A small masked image model, trained from scratch.
Training: soap at rate 0.0016, 18100 steps, batches of 64.
Rows from block 10 of the encoder, named by matrix and row number. Rows with one number belong to one neuron. Each number is 200 + 20 x the weight over its row's rms, rounded and kept within 0 to 999. All counts start at 0. After the name is the row's rms in percent of the matrix's.
# fc1: MLP up (encoder.blocks.10.mlp.fc1.weight, 384x192), inputs 0-191
# fc2: MLP down (encoder.blocks.10.mlp.fc2.weight, 192x384, transposed), outputs 0-191
fc1.137,144,229,211,238,211,208,182,224,223,219,165,201,217,252,225,223,191,164,207,198,197,169,229,225,208,220,149,191,217,189,202,202,194,194,216,155,182,223,211,192,185,206,201,186,202,224,175,216,190,181,193,194,156,176,215,212,205,221,145,225,168,201,193,164,156,184,201,209,198,183,224,195,239,190,198,202,167,172,198,204,225,210,186,171,203,201,201,226,227,212,181,179,205,246,198,184,164,188,222,200,177,198,207,227,191,204,213,212,183,205,194,190,193,205,199,215,163,185,191,187,165,164,180,233,188,204,183,172,235,189,211,217,221,194,218,212,191,198,213,206,210,206,217,201,189,216,219,204,221,167,176,205,203,190,205,202,211,180,196,184,237,223,184,156,169,188,184,239,200,189,219,202,206,212,201,198,190,205,230,188,208,190,204,212,191,198,186,224,210,170,235,223,196
fc2.137,109,221,179,225,225,216,193,198,172,186,184,172,185,193,228,206,211,215,209,203,210,190,218,206,199,224,215,173,148,166,193,236,210,223,181,156,222,181,205,180,210,196,220,165,216,249,161,191,209,178,194,211,180,237,213,211,182,186,225,199,210,203,223,178,189,178,187,175,209,170,200,199,212,212,197,203,196,197,208,188,209,215,215,200,206,211,207,144,219,218,227,175,197,200,219,181,198,178,188,204,206,201,238,220,211,213,177,247,212,210,233,181,223,194,155,193,208,191,197,221,193,194,188,217,149,246,179,195,190,216,177,183,188,207,237,161,202,189,155,217,182,198,198,204,185,195,223,232,216,201,201,195,229,217,189,211,210,172,180,209,252,223,204,193,218,187,188,206,197,191,179,206,201,174,179,194,211,178,207,195,173,228,213,214,172,202,189,222,215,224,192,179,193
fc1.138,118,161,254,205,171,204,196,205,205,206,187,190,189,171,178,220,193,206,223,184,227,236,210,188,222,206,199,182,217,200,188,203,209,238,199,208,196,183,242,195,191,225,196,181,226,212,183,190,205,208,206,180,198,185,198,183,182,204,209,186,202,184,207,196,210,177,183,199,172,233,149,171,211,202,180,187,197,197,161,173,173,228,187,185,185,189,189,208,198,208,212,236,203,180,180,188,206,236,177,199,211,201,210,217,228,209,203,210,214,187,223,211,213,191,246,201,222,158,193,162,249,208,187,180,184,169,143,190,191,210,164,199,168,202,193,196,201,210,182,206,175,198,211,226,187,210,181,203,199,214,246,210,213,232,223,223,204,186,220,200,171,226,240,189,178,210,201,219,166,175,212,215,191,216,214,228,182,216,234,230,213,205,210,179,230,226,219,203,201,172,212,180,207
fc2.138,114,202,253,222,182,249,234,199,194,209,178,172,196,224,207,177,187,166,206,228,210,209,191,191,213,187,204,158,207,216,221,202,193,161,203,217,161,185,190,177,210,224,198,209,185,199,190,187,218,217,199,192,189,206,189,172,202,209,204,214,199,212,220,250,210,199,239,244,172,199,185,197,230,213,207,187,225,190,177,183,213,188,174,221,174,217,191,213,208,220,221,196,239,177,167,193,213,194,175,148,214,169,249,227,200,185,211,206,233,172,210,213,225,175,208,181,202,199,194,209,201,207,203,217,188,212,209,188,156,150,194,192,172,176,199,213,192,222,221,200,193,222,207,214,207,172,202,197,184,208,186,223,234,217,195,174,181,198,197,207,194,193,204,192,222,183,175,179,196,192,158,228,177,185,207,206,195,179,201,191,213,203,210,168,236,225,212,209,195,186,201,169,166
fc1.139,086,220,222,190,227,200,186,215,198,186,196,190,251,229,209,187,196,233,208,195,186,198,205,213,185,196,184,162,159,195,217,193,208,197,201,204,242,193,193,143,233,223,208,185,199,190,198,221,192,166,195,175,182,181,200,194,203,189,190,220,166,211,191,197,222,193,200,223,212,190,209,239,176,193,206,189,192,169,180,192,217,184,227,198,186,241,207,206,188,163,182,204,233,171,236,209,207,197,203,168,178,174,165,205,231,188,211,220,216,199,231,185,193,192,209,159,165,199,183,192,231,219,173,216,206,225,196,209,236,205,212,212,196,183,156,224,211,216,203,210,204,165,200,208,207,185,187,213,211,201,185,188,178,199,188,167,216,223,176,187,171,215,205,212,222,197,166,175,230,220,199,158,199,239,188,179,182,177,237,211,210,224,198,194,219,210,242,205,227,219,180,211,193
fc2.139,093,194,196,172,176,217,195,171,215,190,203,215,139,201,188,209,191,173,190,176,204,186,182,181,186,188,241,210,232,193,186,214,198,203,211,194,196,198,219,237,155,200,165,207,182,192,187,213,206,242,195,201,205,217,182,202,192,213,200,198,241,188,214,191,182,201,206,163,204,196,189,165,233,206,196,208,219,197,227,227,171,208,213,193,190,177,171,187,172,239,190,190,169,224,171,192,182,234,194,200,226,207,227,189,199,197,198,152,196,190,170,214,194,217,201,220,214,204,197,205,168,177,218,213,185,172,189,198,154,180,187,174,211,214,255,169,195,184,188,203,186,200,190,178,176,231,208,168,214,201,222,212,195,185,191,214,194,192,220,211,238,195,210,187,185,171,218,222,175,194,187,225,203,155,220,217,217,220,180,185,191,160,177,189,183,205,173,183,185,176,213,174,221
fc1.140,094,214,201,185,214,172,192,222,183,197,183,180,183,179,221,191,210,199,198,168,185,189,210,187,218,213,217,212,164,200,185,210,204,180,196,239,199,187,196,201,237,212,225,200,194,192,169,207,204,203,199,196,185,141,215,246,178,186,164,230,197,170,187,181,209,193,207,188,200,206,215,201,155,160,224,187,212,184,199,205,149,212,237,197,195,193,226,206,181,196,172,224,181,181,212,206,216,201,213,220,201,224,196,195,228,174,192,190,186,202,200,179,210,214,220,183,193,181,193,203,234,174,162,218,201,196,229,187,206,191,198,214,178,224,210,164,224,203,174,224,223,208,188,194,204,240,194,226,203,172,195,205,225,213,233,222,209,221,241,205,184,214,192,202,178,199,241,183,192,205,235,203,191,232,199,180,181,181,193,236,217,178,231,153,252,178,204,203,188,164,199,208,188
fc2.140,094,191,244,207,222,189,207,213,188,178,185,192,221,229,204,200,180,162,203,193,228,193,209,203,166,181,205,217,190,196,217,192,173,219,205,228,220,226,183,184,201,219,161,229,218,210,220,220,211,201,239,207,216,182,204,214,195,182,211,200,179,181,234,165,182,194,217,213,168,191,187,247,194,181,214,203,200,233,214,206,200,226,213,165,193,231,189,186,215,226,205,189,224,194,168,237,185,170,203,206,187,228,215,212,187,233,189,191,235,219,210,220,226,178,188,213,183,199,203,211,209,209,172,196,192,210,185,164,196,203,223,234,180,209,198,170,194,202,188,194,201,176,191,217,195,170,145,190,180,204,224,157,183,234,190,208,191,179,208,209,226,168,218,203,215,178,182,212,207,203,162,221,211,180,193,209,225,163,223,183,197,198,187,272,204,182,189,190,174,203,193,206,199
fc1.141,074,194,170,174,171,236,219,197,178,164,193,237,207,220,199,208,206,232,183,199,197,198,180,197,207,214,192,202,178,234,190,193,198,219,211,211,186,179,216,188,208,218,179,187,177,247,199,197,219,175,231,204,166,181,158,199,188,213,156,185,186,173,221,185,188,169,236,228,199,228,222,197,200,193,214,176,177,191,238,248,183,208,175,183,184,223,208,189,177,208,223,190,178,188,193,188,222,220,219,177,213,213,200,190,219,198,203,196,209,173,219,184,229,193,228,163,226,204,207,181,185,193,228,216,190,169,243,192,187,181,195,225,225,196,207,223,196,209,189,214,191,200,213,189,195,192,197,220,175,224,182,203,207,187,199,218,216,217,225,204,200,163,219,222,217,212,215,208,213,190,189,233,213,140,190,197,177,177,182,185,219,178,172,206,204,216,179,203,219,225,190,251,236
fc2.141,081,224,234,193,227,178,215,203,216,208,241,162,201,179,202,214,189,168,192,166,194,210,233,222,186,204,215,204,228,171,212,197,201,208,205,183,205,216,199,207,186,200,219,224,221,157,213,219,202,207,181,196,223,215,216,173,229,195,228,197,216,200,178,239,219,241,163,168,199,144,167,205,216,225,208,257,206,191,168,148,220,200,222,207,224,168,201,199,185,198,186,207,210,215,192,242,173,184,181,189,196,198,170,225,184,202,184,193,201,227,185,195,177,227,175,227,182,193,180,207,200,201,154,203,210,236,179,203,209,213,204,184,195,191,218,193,196,165,199,213,215,189,188,227,218,184,193,185,237,193,210,196,185,203,216,178,191,204,178,198,214,198,213,189,205,178,178,198,205,202,201,182,194,242,218,184,209,217,221,205,195,199,217,211,203,166,215,203,182,186,201,144,193
fc1.142,100,219,180,190,192,184,189,217,175,216,189,217,192,234,218,179,179,191,164,183,198,209,190,236,231,170,200,218,178,188,171,186,192,191,216,202,236,176,216,181,191,218,194,192,215,179,207,163,206,222,211,219,189,191,220,201,248,205,157,187,212,190,210,224,173,218,219,200,188,183,202,224,180,241,213,195,205,201,182,188,212,235,236,203,201,192,197,224,212,226,193,210,187,226,207,201,200,196,223,169,170,204,188,156,192,205,188,202,146,229,181,226,185,205,204,205,192,156,179,208,221,215,218,203,177,226,229,205,201,229,200,190,215,162,154,197,206,219,178,210,192,191,225,222,226,198,201,195,196,192,208,204,180,205,222,149,194,223,196,195,242,175,242,225,213,224,187,205,168,209,194,203,187,216,183,207,220,190,168,152,212,223,185,212,190,198,203,185,172,196,195,221,219
fc2.142,104,231,198,226,201,230,200,220,212,190,227,195,184,177,213,197,216,215,211,192,235,200,201,207,221,173,203,182,177,221,161,179,179,195,173,200,202,214,210,200,206,187,228,174,197,157,193,252,181,209,223,204,176,151,211,189,211,198,225,185,244,204,198,201,183,181,199,170,215,219,189,199,192,153,224,188,164,202,188,193,194,169,181,185,167,221,192,188,197,207,192,185,186,174,194,222,190,195,172,206,176,223,220,171,195,178,226,211,219,202,177,225,208,214,246,207,206,204,203,207,167,222,196,183,193,218,201,200,195,216,233,199,213,200,202,181,208,179,247,197,188,230,240,169,210,182,183,219,171,190,182,209,221,185,192,169,211,192,204,172,230,213,240,188,174,201,195,197,180,223,214,193,231,200,177,187,207,186,203,170,210,212,187,200,242,224,202,214,204,249,187,165,186
fc1.143,108,180,218,201,192,226,209,201,196,199,194,191,245,246,202,198,229,181,213,173,200,209,152,219,217,186,176,183,168,174,220,187,193,208,210,209,211,188,220,219,178,209,202,216,163,218,217,193,208,222,210,216,172,191,215,220,199,221,218,215,186,167,212,204,191,216,186,174,233,233,192,191,215,204,214,242,210,203,190,178,229,171,193,224,173,213,186,209,197,197,198,172,169,204,216,175,185,201,189,214,213,236,172,174,222,199,204,205,201,234,169,162,205,177,192,172,197,203,246,204,195,212,144,231,196,209,195,214,183,186,198,238,210,211,223,187,215,228,200,192,182,188,194,218,182,195,174,205,178,240,186,208,207,201,209,211,227,184,167,204,188,214,201,215,210,200,203,170,198,205,174,229,195,209,173,202,182,238,227,215,239,233,182,163,174,176,229,219,195,179,201,183,180
fc2.143,106,181,172,214,177,209,173,220,189,226,244,214,188,193,171,163,194,216,189,213,147,219,220,190,191,239,201,234,175,222,209,247,187,200,176,188,204,201,197,177,201,204,198,181,191,222,219,244,193,193,210,218,219,208,211,230,223,207,208,213,207,202,192,202,182,170,194,199,224,180,211,200,166,176,197,205,167,194,185,227,209,193,250,186,208,187,202,174,212,160,195,208,214,214,220,188,198,205,184,204,176,216,199,251,199,197,204,171,164,190,178,173,215,204,213,190,230,200,206,196,157,178,218,209,175,200,175,205,211,210,181,171,187,186,205,204,202,206,184,206,225,190,212,197,183,212,217,191,225,161,207,213,176,184,165,209,189,213,217,221,179,176,190,178,189,232,175,259,239,195,189,211,249,203,212,196,174,209,215,217,184,174,175,179,219,205,186,182,207,193,209,202,194
fc1.144,092,210,191,197,214,189,192,210,172,219,181,194,206,177,189,189,203,216,184,210,197,223,182,169,223,204,188,178,200,199,218,206,223,190,185,165,225,173,191,189,202,170,197,244,225,189,205,252,168,222,190,243,229,217,197,186,224,207,185,179,209,210,175,183,180,217,239,200,199,169,247,224,209,185,174,173,201,225,214,218,179,196,192,219,205,182,198,185,223,202,187,184,229,189,218,209,206,204,208,192,193,202,207,177,168,160,184,190,230,206,173,224,229,198,202,224,192,215,190,185,220,153,172,191,266,169,221,189,237,185,208,198,212,199,211,193,201,204,227,174,228,191,212,218,192,194,173,181,184,200,170,159,167,213,212,192,212,188,197,211,216,182,199,214,179,186,196,221,198,220,195,229,170,213,197,196,199,216,220,216,198,171,195,219,229,179,176,234,159,174,212,210,202
fc2.144,092,188,210,181,190,183,188,200,200,242,233,190,194,206,190,186,156,220,204,219,161,187,225,224,181,185,188,199,197,205,176,196,208,191,166,244,218,197,173,181,189,195,240,221,191,196,211,188,199,185,191,188,170,206,218,221,193,179,206,213,197,202,236,189,236,189,186,201,229,207,145,202,194,182,216,193,235,173,209,212,193,198,201,209,182,219,233,194,154,168,206,222,210,227,162,188,214,216,184,192,177,199,194,203,210,212,209,188,208,206,209,205,211,221,226,205,237,220,173,213,203,236,178,233,156,222,224,206,194,219,168,150,200,194,202,214,204,185,187,224,200,169,179,210,210,189,174,221,198,214,223,191,211,212,206,194,190,192,197,227,183,198,226,198,226,211,213,165,215,183,199,229,210,188,188,231,212,212,209,159,192,225,184,156,214,205,187,170,179,213,185,150,194
fc1.145,109,205,230,212,171,194,192,202,171,171,201,190,206,183,223,188,210,201,200,197,191,215,179,212,188,185,203,206,241,239,170,194,157,237,188,217,199,197,207,204,218,235,164,205,176,187,160,201,202,228,181,187,174,189,191,167,197,204,177,203,217,223,167,198,203,202,241,211,182,202,191,200,185,205,181,216,193,202,223,189,186,227,227,156,222,202,179,190,190,178,200,244,189,206,196,226,206,207,206,186,214,202,225,225,198,200,223,186,210,227,185,215,205,217,198,190,169,183,203,169,219,202,202,200,223,195,208,192,200,187,199,229,202,167,192,230,209,220,209,203,184,150,181,225,234,223,149,190,207,223,187,161,222,167,201,198,211,204,199,267,204,225,194,179,204,222,202,213,198,184,159,196,209,175,216,212,206,190,247,215,247,227,183,199,204,191,189,217,174,195,185,200,202
fc2.145,097,201,203,205,215,217,169,203,187,180,169,214,191,227,202,219,187,182,178,229,213,188,226,189,155,195,182,258,179,191,193,166,211,183,196,215,217,164,180,188,149,205,221,224,222,174,229,188,178,231,193,207,223,188,180,220,162,195,226,181,201,212,207,215,208,187,243,205,198,202,185,212,196,205,206,200,186,187,206,178,166,216,239,208,217,172,192,218,213,186,187,201,201,204,207,237,221,176,191,227,225,207,174,173,201,195,173,195,220,184,168,204,196,183,193,206,188,232,212,196,194,198,200,205,145,170,178,185,193,205,212,240,163,247,215,197,227,176,203,209,214,203,188,198,197,180,164,225,238,221,211,221,191,223,188,220,167,201,203,152,191,199,197,187,183,210,211,197,203,178,209,209,202,198,185,194,208,203,170,189,206,184,187,185,171,215,235,173,239,200,210,191,206
fc1.146,090,238,183,178,245,210,204,197,207,228,184,206,210,202,212,171,193,197,172,193,217,196,208,225,217,203,178,190,212,223,204,175,225,234,195,204,227,216,187,229,192,213,159,179,189,207,207,167,178,226,159,216,191,187,178,170,209,161,198,240,180,168,207,219,193,208,205,187,215,199,220,181,184,155,204,237,183,201,228,203,194,179,192,199,170,199,185,227,217,183,174,203,187,162,191,186,207,201,221,203,209,196,205,215,200,186,181,199,217,204,186,199,215,215,205,208,180,212,167,164,189,196,231,195,217,184,240,188,213,171,230,213,215,180,206,168,214,225,212,195,191,225,226,238,225,214,188,199,209,233,207,218,189,178,179,206,221,201,227,193,188,199,218,203,204,236,187,193,223,209,189,198,195,204,223,140,217,169,214,215,215,192,194,240,241,201,230,169,190,177,205,163,201
fc2.146,095,183,206,199,218,240,192,229,173,180,213,202,205,186,201,187,216,209,187,200,211,238,215,218,189,167,221,214,208,172,186,220,183,171,209,207,200,187,204,203,199,175,213,213,216,172,191,211,232,212,209,216,195,215,215,179,179,219,203,151,221,213,188,208,186,212,195,183,177,203,181,202,225,236,202,166,207,197,209,213,200,200,213,201,217,213,227,199,187,186,215,237,231,244,186,180,207,219,168,231,204,195,221,211,197,198,223,206,176,234,182,195,179,204,228,200,202,167,239,233,236,209,138,186,168,192,177,197,205,198,181,199,195,236,196,193,188,186,168,198,212,207,189,174,211,214,194,175,200,172,215,171,167,214,201,143,193,198,178,185,221,203,188,165,176,192,197,193,154,221,200,186,213,239,197,226,201,219,178,194,216,214,200,189,154,237,184,207,217,190,187,232,199
fc1.147,099,207,226,197,197,205,195,141,223,213,186,236,229,195,216,204,214,192,227,190,192,224,176,209,197,188,175,173,214,227,198,199,195,208,194,219,222,193,173,241,210,174,190,182,194,177,224,240,186,182,203,168,231,218,187,193,198,194,226,202,183,212,207,198,175,197,224,215,197,205,195,212,186,165,219,202,190,172,150,227,237,232,182,187,208,220,227,213,218,195,198,187,207,175,209,167,205,219,157,189,197,205,165,210,213,210,186,189,164,211,204,209,176,188,201,217,199,221,170,193,191,196,181,232,186,184,200,214,184,194,174,208,171,210,174,205,174,230,220,212,221,231,199,203,201,208,176,198,172,224,173,217,221,216,206,199,230,205,215,166,197,165,208,177,171,204,205,180,195,167,177,216,204,202,225,210,191,221,231,225,217,235,186,235,191,205,179,198,217,177,253,169,207
fc2.147,099,208,178,221,197,201,195,226,193,226,230,191,168,200,176,216,191,229,195,224,222,190,206,183,165,189,181,175,189,167,180,229,198,216,212,198,209,181,208,196,199,221,231,219,172,207,183,167,212,178,205,204,193,199,227,223,213,193,182,228,219,191,180,205,224,190,197,210,196,196,210,176,224,229,196,245,234,203,226,202,188,186,213,178,213,195,193,189,194,226,197,192,226,186,192,210,218,164,229,201,211,205,191,175,226,214,226,195,221,176,243,226,171,205,217,186,180,192,229,225,208,215,201,199,208,151,194,182,188,194,187,181,220,174,192,169,234,184,172,206,211,184,190,172,183,190,171,212,204,216,230,185,182,192,206,185,166,219,178,226,189,208,151,196,263,181,235,219,173,188,207,188,220,211,206,170,222,189,191,203,192,186,196,155,227,227,172,189,189,219,166,200,178
fc1.148,106,201,188,170,183,204,161,223,168,191,227,206,193,170,188,197,185,217,167,185,197,178,210,217,227,189,214,214,193,211,179,217,191,189,164,215,174,225,225,200,206,156,209,201,233,217,227,188,195,186,175,208,197,172,221,207,244,193,221,192,174,190,193,216,209,148,224,199,203,181,195,192,186,224,164,204,181,158,215,195,198,194,226,214,189,164,222,172,221,188,206,217,194,199,206,210,211,197,198,206,172,209,210,196,213,209,212,230,179,183,150,178,223,201,204,193,215,216,227,173,193,170,257,228,219,191,201,195,223,231,230,191,187,190,194,212,201,213,229,224,204,209,224,219,236,199,164,233,212,179,212,214,166,229,188,201,210,243,177,201,178,194,183,201,188,184,182,172,204,182,219,188,226,203,190,220,202,171,209,197,211,202,187,205,194,196,206,194,147,217,208,230,203
fc2.148,110,174,194,222,198,214,180,184,207,155,217,216,219,246,194,212,217,221,177,229,217,187,196,205,202,226,187,240,158,217,204,173,204,212,203,183,187,183,189,228,209,187,209,242,168,199,196,206,210,213,203,196,176,262,200,174,206,200,207,212,184,209,226,211,167,204,165,226,186,211,230,189,211,217,219,196,184,208,218,176,167,192,220,199,187,217,216,157,181,183,200,193,209,200,220,230,179,195,224,192,236,178,197,204,219,199,199,229,195,194,199,197,210,221,198,165,222,238,190,219,179,209,184,198,178,198,187,189,211,209,163,195,209,188,208,205,211,200,165,228,170,191,160,216,220,216,207,236,202,207,155,205,206,178,178,216,209,199,201,217,218,179,212,161,206,155,168,218,220,177,209,191,216,202,187,140,207,191,184,187,197,194,170,219,203,223,185,195,202,219,180,189,185
fc1.149,136,200,185,172,187,160,167,192,218,203,223,205,232,187,172,164,215,198,177,206,195,220,183,186,235,222,219,174,189,182,203,183,187,197,211,203,211,195,210,222,241,187,181,226,222,232,170,231,200,233,174,217,211,221,227,223,252,181,194,197,199,230,214,207,187,183,196,201,211,212,185,225,183,180,202,192,180,194,249,200,163,206,194,221,222,188,203,199,215,173,184,218,225,206,160,229,169,196,230,200,227,217,164,194,213,221,196,231,188,179,174,171,198,206,215,233,204,206,176,212,179,218,170,208,192,200,193,211,225,214,195,194,187,208,242,210,203,190,193,208,223,204,218,236,179,166,169,198,205,218,171,237,175,231,173,200,206,195,199,191,183,204,187,211,179,202,173,209,216,158,192,226,220,209,193,205,173,207,195,208,219,232,209,212,189,169,182,186,205,180,171,205,212
fc2.149,113,197,175,208,202,212,202,211,209,222,272,216,216,155,184,187,245,250,212,238,197,206,216,172,196,206,181,202,178,191,213,219,207,226,192,209,217,183,204,198,215,197,214,204,183,182,183,210,187,164,163,212,201,230,202,227,206,174,210,214,235,197,212,156,188,200,163,204,205,195,180,186,214,213,167,196,228,216,190,195,186,197,215,207,190,185,205,210,204,169,202,225,218,212,217,182,187,213,194,238,210,186,205,196,204,204,193,187,187,205,194,200,154,209,191,164,174,211,215,217,166,224,203,212,185,178,184,180,204,184,206,201,238,203,206,205,193,198,199,259,173,168,207,230,176,204,188,211,196,214,200,225,212,216,175,190,203,224,219,231,176,192,181,214,223,225,195,229,181,194,200,212,224,192,211,161,236,223,194,211,204,192,169,228,216,184,187,174,183,231,177,156,198
fc1.150,091,199,188,224,202,204,232,200,200,190,193,218,173,222,208,224,180,212,184,219,176,214,218,195,220,207,195,199,183,208,187,236,183,248,204,174,203,226,217,194,162,210,197,224,184,201,215,194,213,181,163,199,190,199,227,214,216,205,156,165,178,161,232,185,200,194,187,206,218,226,267,214,165,188,205,180,210,201,227,226,172,217,198,179,184,204,186,199,243,173,185,176,208,192,187,202,203,201,180,171,217,206,218,237,192,180,203,206,190,173,163,209,191,196,205,187,207,183,223,171,206,182,180,199,204,205,220,185,237,214,224,207,196,227,203,210,202,195,174,218,173,183,207,167,196,195,172,178,204,209,207,205,194,226,189,188,190,169,196,213,199,205,170,207,160,184,171,205,191,183,201,242,252,238,202,217,209,187,220,230,194,197,196,243,181,177,198,215,196,197,176,204,157
fc2.150,102,188,177,244,201,162,205,191,205,196,235,209,184,208,199,200,177,190,247,229,209,197,201,198,197,189,202,198,230,193,218,192,207,168,179,196,193,231,181,183,202,198,206,216,192,224,220,206,230,190,194,192,236,201,204,211,215,229,219,202,230,217,160,205,167,230,192,197,161,206,180,221,190,218,191,179,242,205,158,172,179,184,172,224,207,135,200,165,200,191,176,181,218,194,197,200,189,231,190,191,185,204,200,197,216,197,193,213,207,195,209,206,197,229,163,189,168,180,219,177,216,233,197,193,217,164,210,233,197,203,191,189,189,196,217,173,203,204,223,211,187,201,202,184,212,178,192,201,198,199,169,199,211,214,183,200,226,175,226,202,181,195,218,206,198,181,185,205,230,171,219,193,172,238,170,173,227,170,166,203,230,192,156,222,184,224,248,204,209,214,215,202,230
fc1.151,111,202,207,172,193,221,212,234,219,186,164,206,187,223,194,180,224,169,200,249,171,191,220,221,162,180,196,207,177,181,216,211,175,183,205,193,214,205,210,223,216,198,170,196,177,225,198,190,176,195,216,214,186,189,184,189,194,216,218,184,200,221,189,210,186,211,168,204,220,184,205,201,221,204,225,208,167,203,190,189,237,209,205,213,228,226,192,181,198,186,245,197,209,227,194,169,173,193,183,189,198,206,232,202,219,215,216,188,227,184,205,211,217,185,207,196,184,198,194,166,205,191,161,194,223,158,191,190,189,190,198,241,240,237,214,225,189,203,223,189,205,211,164,181,205,190,235,197,193,217,176,181,227,188,209,238,167,186,186,193,233,221,216,196,189,188,233,193,232,161,180,191,207,212,156,210,239,222,199,189,220,176,191,227,167,211,164,201,225,210,190,241,209
fc2.151,110,223,167,218,211,194,219,177,227,216,217,168,194,189,190,169,180,204,218,223,177,167,214,218,181,196,192,206,183,180,194,222,231,200,224,213,220,177,256,213,194,226,233,188,212,223,202,174,218,177,223,164,194,209,194,161,206,189,168,234,225,222,204,195,190,203,168,206,220,189,189,202,197,214,210,192,213,184,184,215,186,225,173,193,135,193,225,183,193,194,203,177,200,190,205,211,188,197,221,185,190,191,191,232,200,201,156,195,197,171,213,212,198,189,199,189,183,208,181,181,183,190,222,210,187,234,187,207,196,211,232,199,165,206,227,154,211,241,206,233,166,210,212,167,175,171,212,191,224,239,207,193,208,188,208,201,196,199,231,216,185,164,180,198,214,219,171,200,222,221,238,210,202,186,225,215,211,200,215,200,174,213,197,180,217,176,228,223,164,193,192,191,184
fc1.152,121,229,182,201,218,226,206,204,198,191,190,192,206,217,207,172,190,186,177,241,199,206,193,186,190,198,192,170,194,200,184,201,191,176,211,215,176,187,193,183,233,201,191,146,210,193,203,205,213,191,210,201,235,166,200,235,218,246,221,172,192,187,178,209,201,208,163,147,177,166,215,225,209,208,192,207,190,209,184,171,189,172,209,206,192,245,210,203,199,220,224,213,196,181,212,189,188,212,218,176,206,215,187,194,200,226,197,218,185,167,190,211,180,198,194,211,167,190,194,211,188,194,208,203,182,150,175,233,206,200,185,223,219,197,188,201,212,231,247,220,215,236,160,201,225,159,200,215,153,183,184,211,209,182,207,167,209,194,244,203,238,189,210,222,200,229,186,190,213,214,212,167,204,173,179,242,214,212,183,177,224,225,202,216,188,171,178,183,213,208,191,178,205
fc2.152,108,222,224,231,215,212,165,151,196,202,211,242,177,192,230,202,177,164,215,190,207,234,191,209,212,202,194,170,227,222,187,237,193,228,190,251,194,210,179,205,206,215,200,211,192,204,227,168,199,184,195,185,205,194,191,211,227,202,195,213,173,215,215,202,226,196,223,179,245,198,182,212,177,186,195,174,195,172,215,198,208,198,206,192,177,196,190,161,157,212,215,203,210,159,179,197,203,202,210,184,224,206,165,213,197,247,220,225,215,183,186,204,200,156,203,167,193,246,207,184,229,176,187,225,202,215,186,208,215,191,208,209,207,197,195,207,183,197,221,174,158,214,213,189,196,199,196,191,208,208,225,180,178,247,233,203,206,200,177,219,198,177,188,217,178,177,192,213,205,165,229,177,193,202,195,215,193,190,194,196,196,181,190,239,204,227,167,224,161,182,203,190,229
fc1.153,097,207,194,220,174,209,215,164,201,209,192,227,187,214,220,211,229,210,190,183,205,233,227,207,181,201,192,182,242,218,201,215,216,202,210,204,193,218,197,218,213,200,205,191,180,198,227,246,166,179,233,226,191,186,223,193,162,174,228,177,212,213,175,201,213,194,185,189,223,180,176,194,181,199,177,210,175,224,192,201,201,186,205,220,178,214,201,182,240,194,177,190,178,223,209,167,166,195,207,214,197,199,194,189,132,190,200,192,188,174,179,207,187,208,213,201,154,205,190,205,209,220,208,165,240,171,185,191,175,198,197,257,210,199,212,160,214,168,181,195,208,174,178,208,179,179,180,172,200,207,236,191,210,191,242,245,202,213,190,190,183,217,247,217,205,179,208,207,203,206,183,197,188,227,212,216,198,214,201,206,221,228,221,213,196,203,236,183,221,211,235,190,210
fc2.153,105,198,192,225,188,204,208,170,189,210,154,194,185,200,211,197,193,221,172,183,208,218,175,200,234,203,225,177,190,200,215,221,202,184,173,212,140,228,178,215,193,207,216,188,153,207,188,205,171,180,213,215,228,179,184,194,183,192,214,222,186,185,211,191,213,192,196,182,188,199,175,206,185,206,198,172,200,206,170,221,217,193,202,191,193,201,212,187,239,200,222,211,192,194,215,183,197,203,236,230,185,205,200,224,189,208,179,196,192,175,193,182,189,232,235,206,204,220,183,214,189,185,244,168,208,166,200,214,155,235,170,200,207,249,181,207,237,175,221,198,185,248,175,167,187,197,219,209,179,203,219,220,220,203,203,188,208,230,175,204,193,227,242,155,184,208,189,191,186,186,203,203,212,197,223,243,207,204,234,214,215,216,221,162,207,217,192,174,186,179,171,200,185
fc1.154,089,205,214,193,220,151,232,267,198,197,192,208,241,201,189,208,193,219,177,202,193,192,174,180,221,209,201,213,169,200,201,209,236,215,165,173,165,202,221,210,181,220,201,183,213,230,207,211,214,212,149,200,199,228,208,198,151,190,243,208,189,197,175,203,217,201,217,205,225,175,191,171,180,193,195,224,199,194,222,187,164,175,219,211,183,195,194,187,189,193,194,220,187,230,154,211,189,244,215,210,175,209,222,218,228,167,234,191,217,190,211,193,232,205,181,234,211,229,195,179,222,190,207,201,202,173,146,213,206,214,205,204,190,192,204,229,215,168,198,198,180,207,187,221,215,160,190,206,177,221,195,170,160,202,201,227,185,195,200,222,192,186,196,220,191,182,191,181,176,207,187,203,173,218,188,210,193,231,193,214,195,217,203,213,212,190,178,221,207,222,215,208,220
fc2.154,097,213,141,202,201,218,210,207,207,214,218,172,185,200,202,198,216,197,203,196,208,203,179,235,218,177,217,156,168,225,163,164,198,212,161,229,195,201,221,204,216,214,201,201,199,175,227,219,154,181,180,221,201,196,205,213,183,192,203,233,201,193,202,235,232,182,216,183,176,184,182,210,175,214,191,196,224,182,227,205,169,189,176,208,207,226,222,214,179,209,206,224,204,183,197,213,200,205,221,202,183,210,236,207,199,201,208,179,191,174,192,220,201,199,205,173,188,182,205,196,189,189,215,180,174,221,172,266,227,226,213,187,210,192,204,190,187,147,207,218,168,238,202,180,210,162,207,194,203,191,206,229,220,239,207,166,187,191,178,187,220,192,251,194,186,201,214,162,165,197,178,177,213,179,182,213,197,161,219,210,217,216,208,185,195,186,203,183,183,221,193,197,200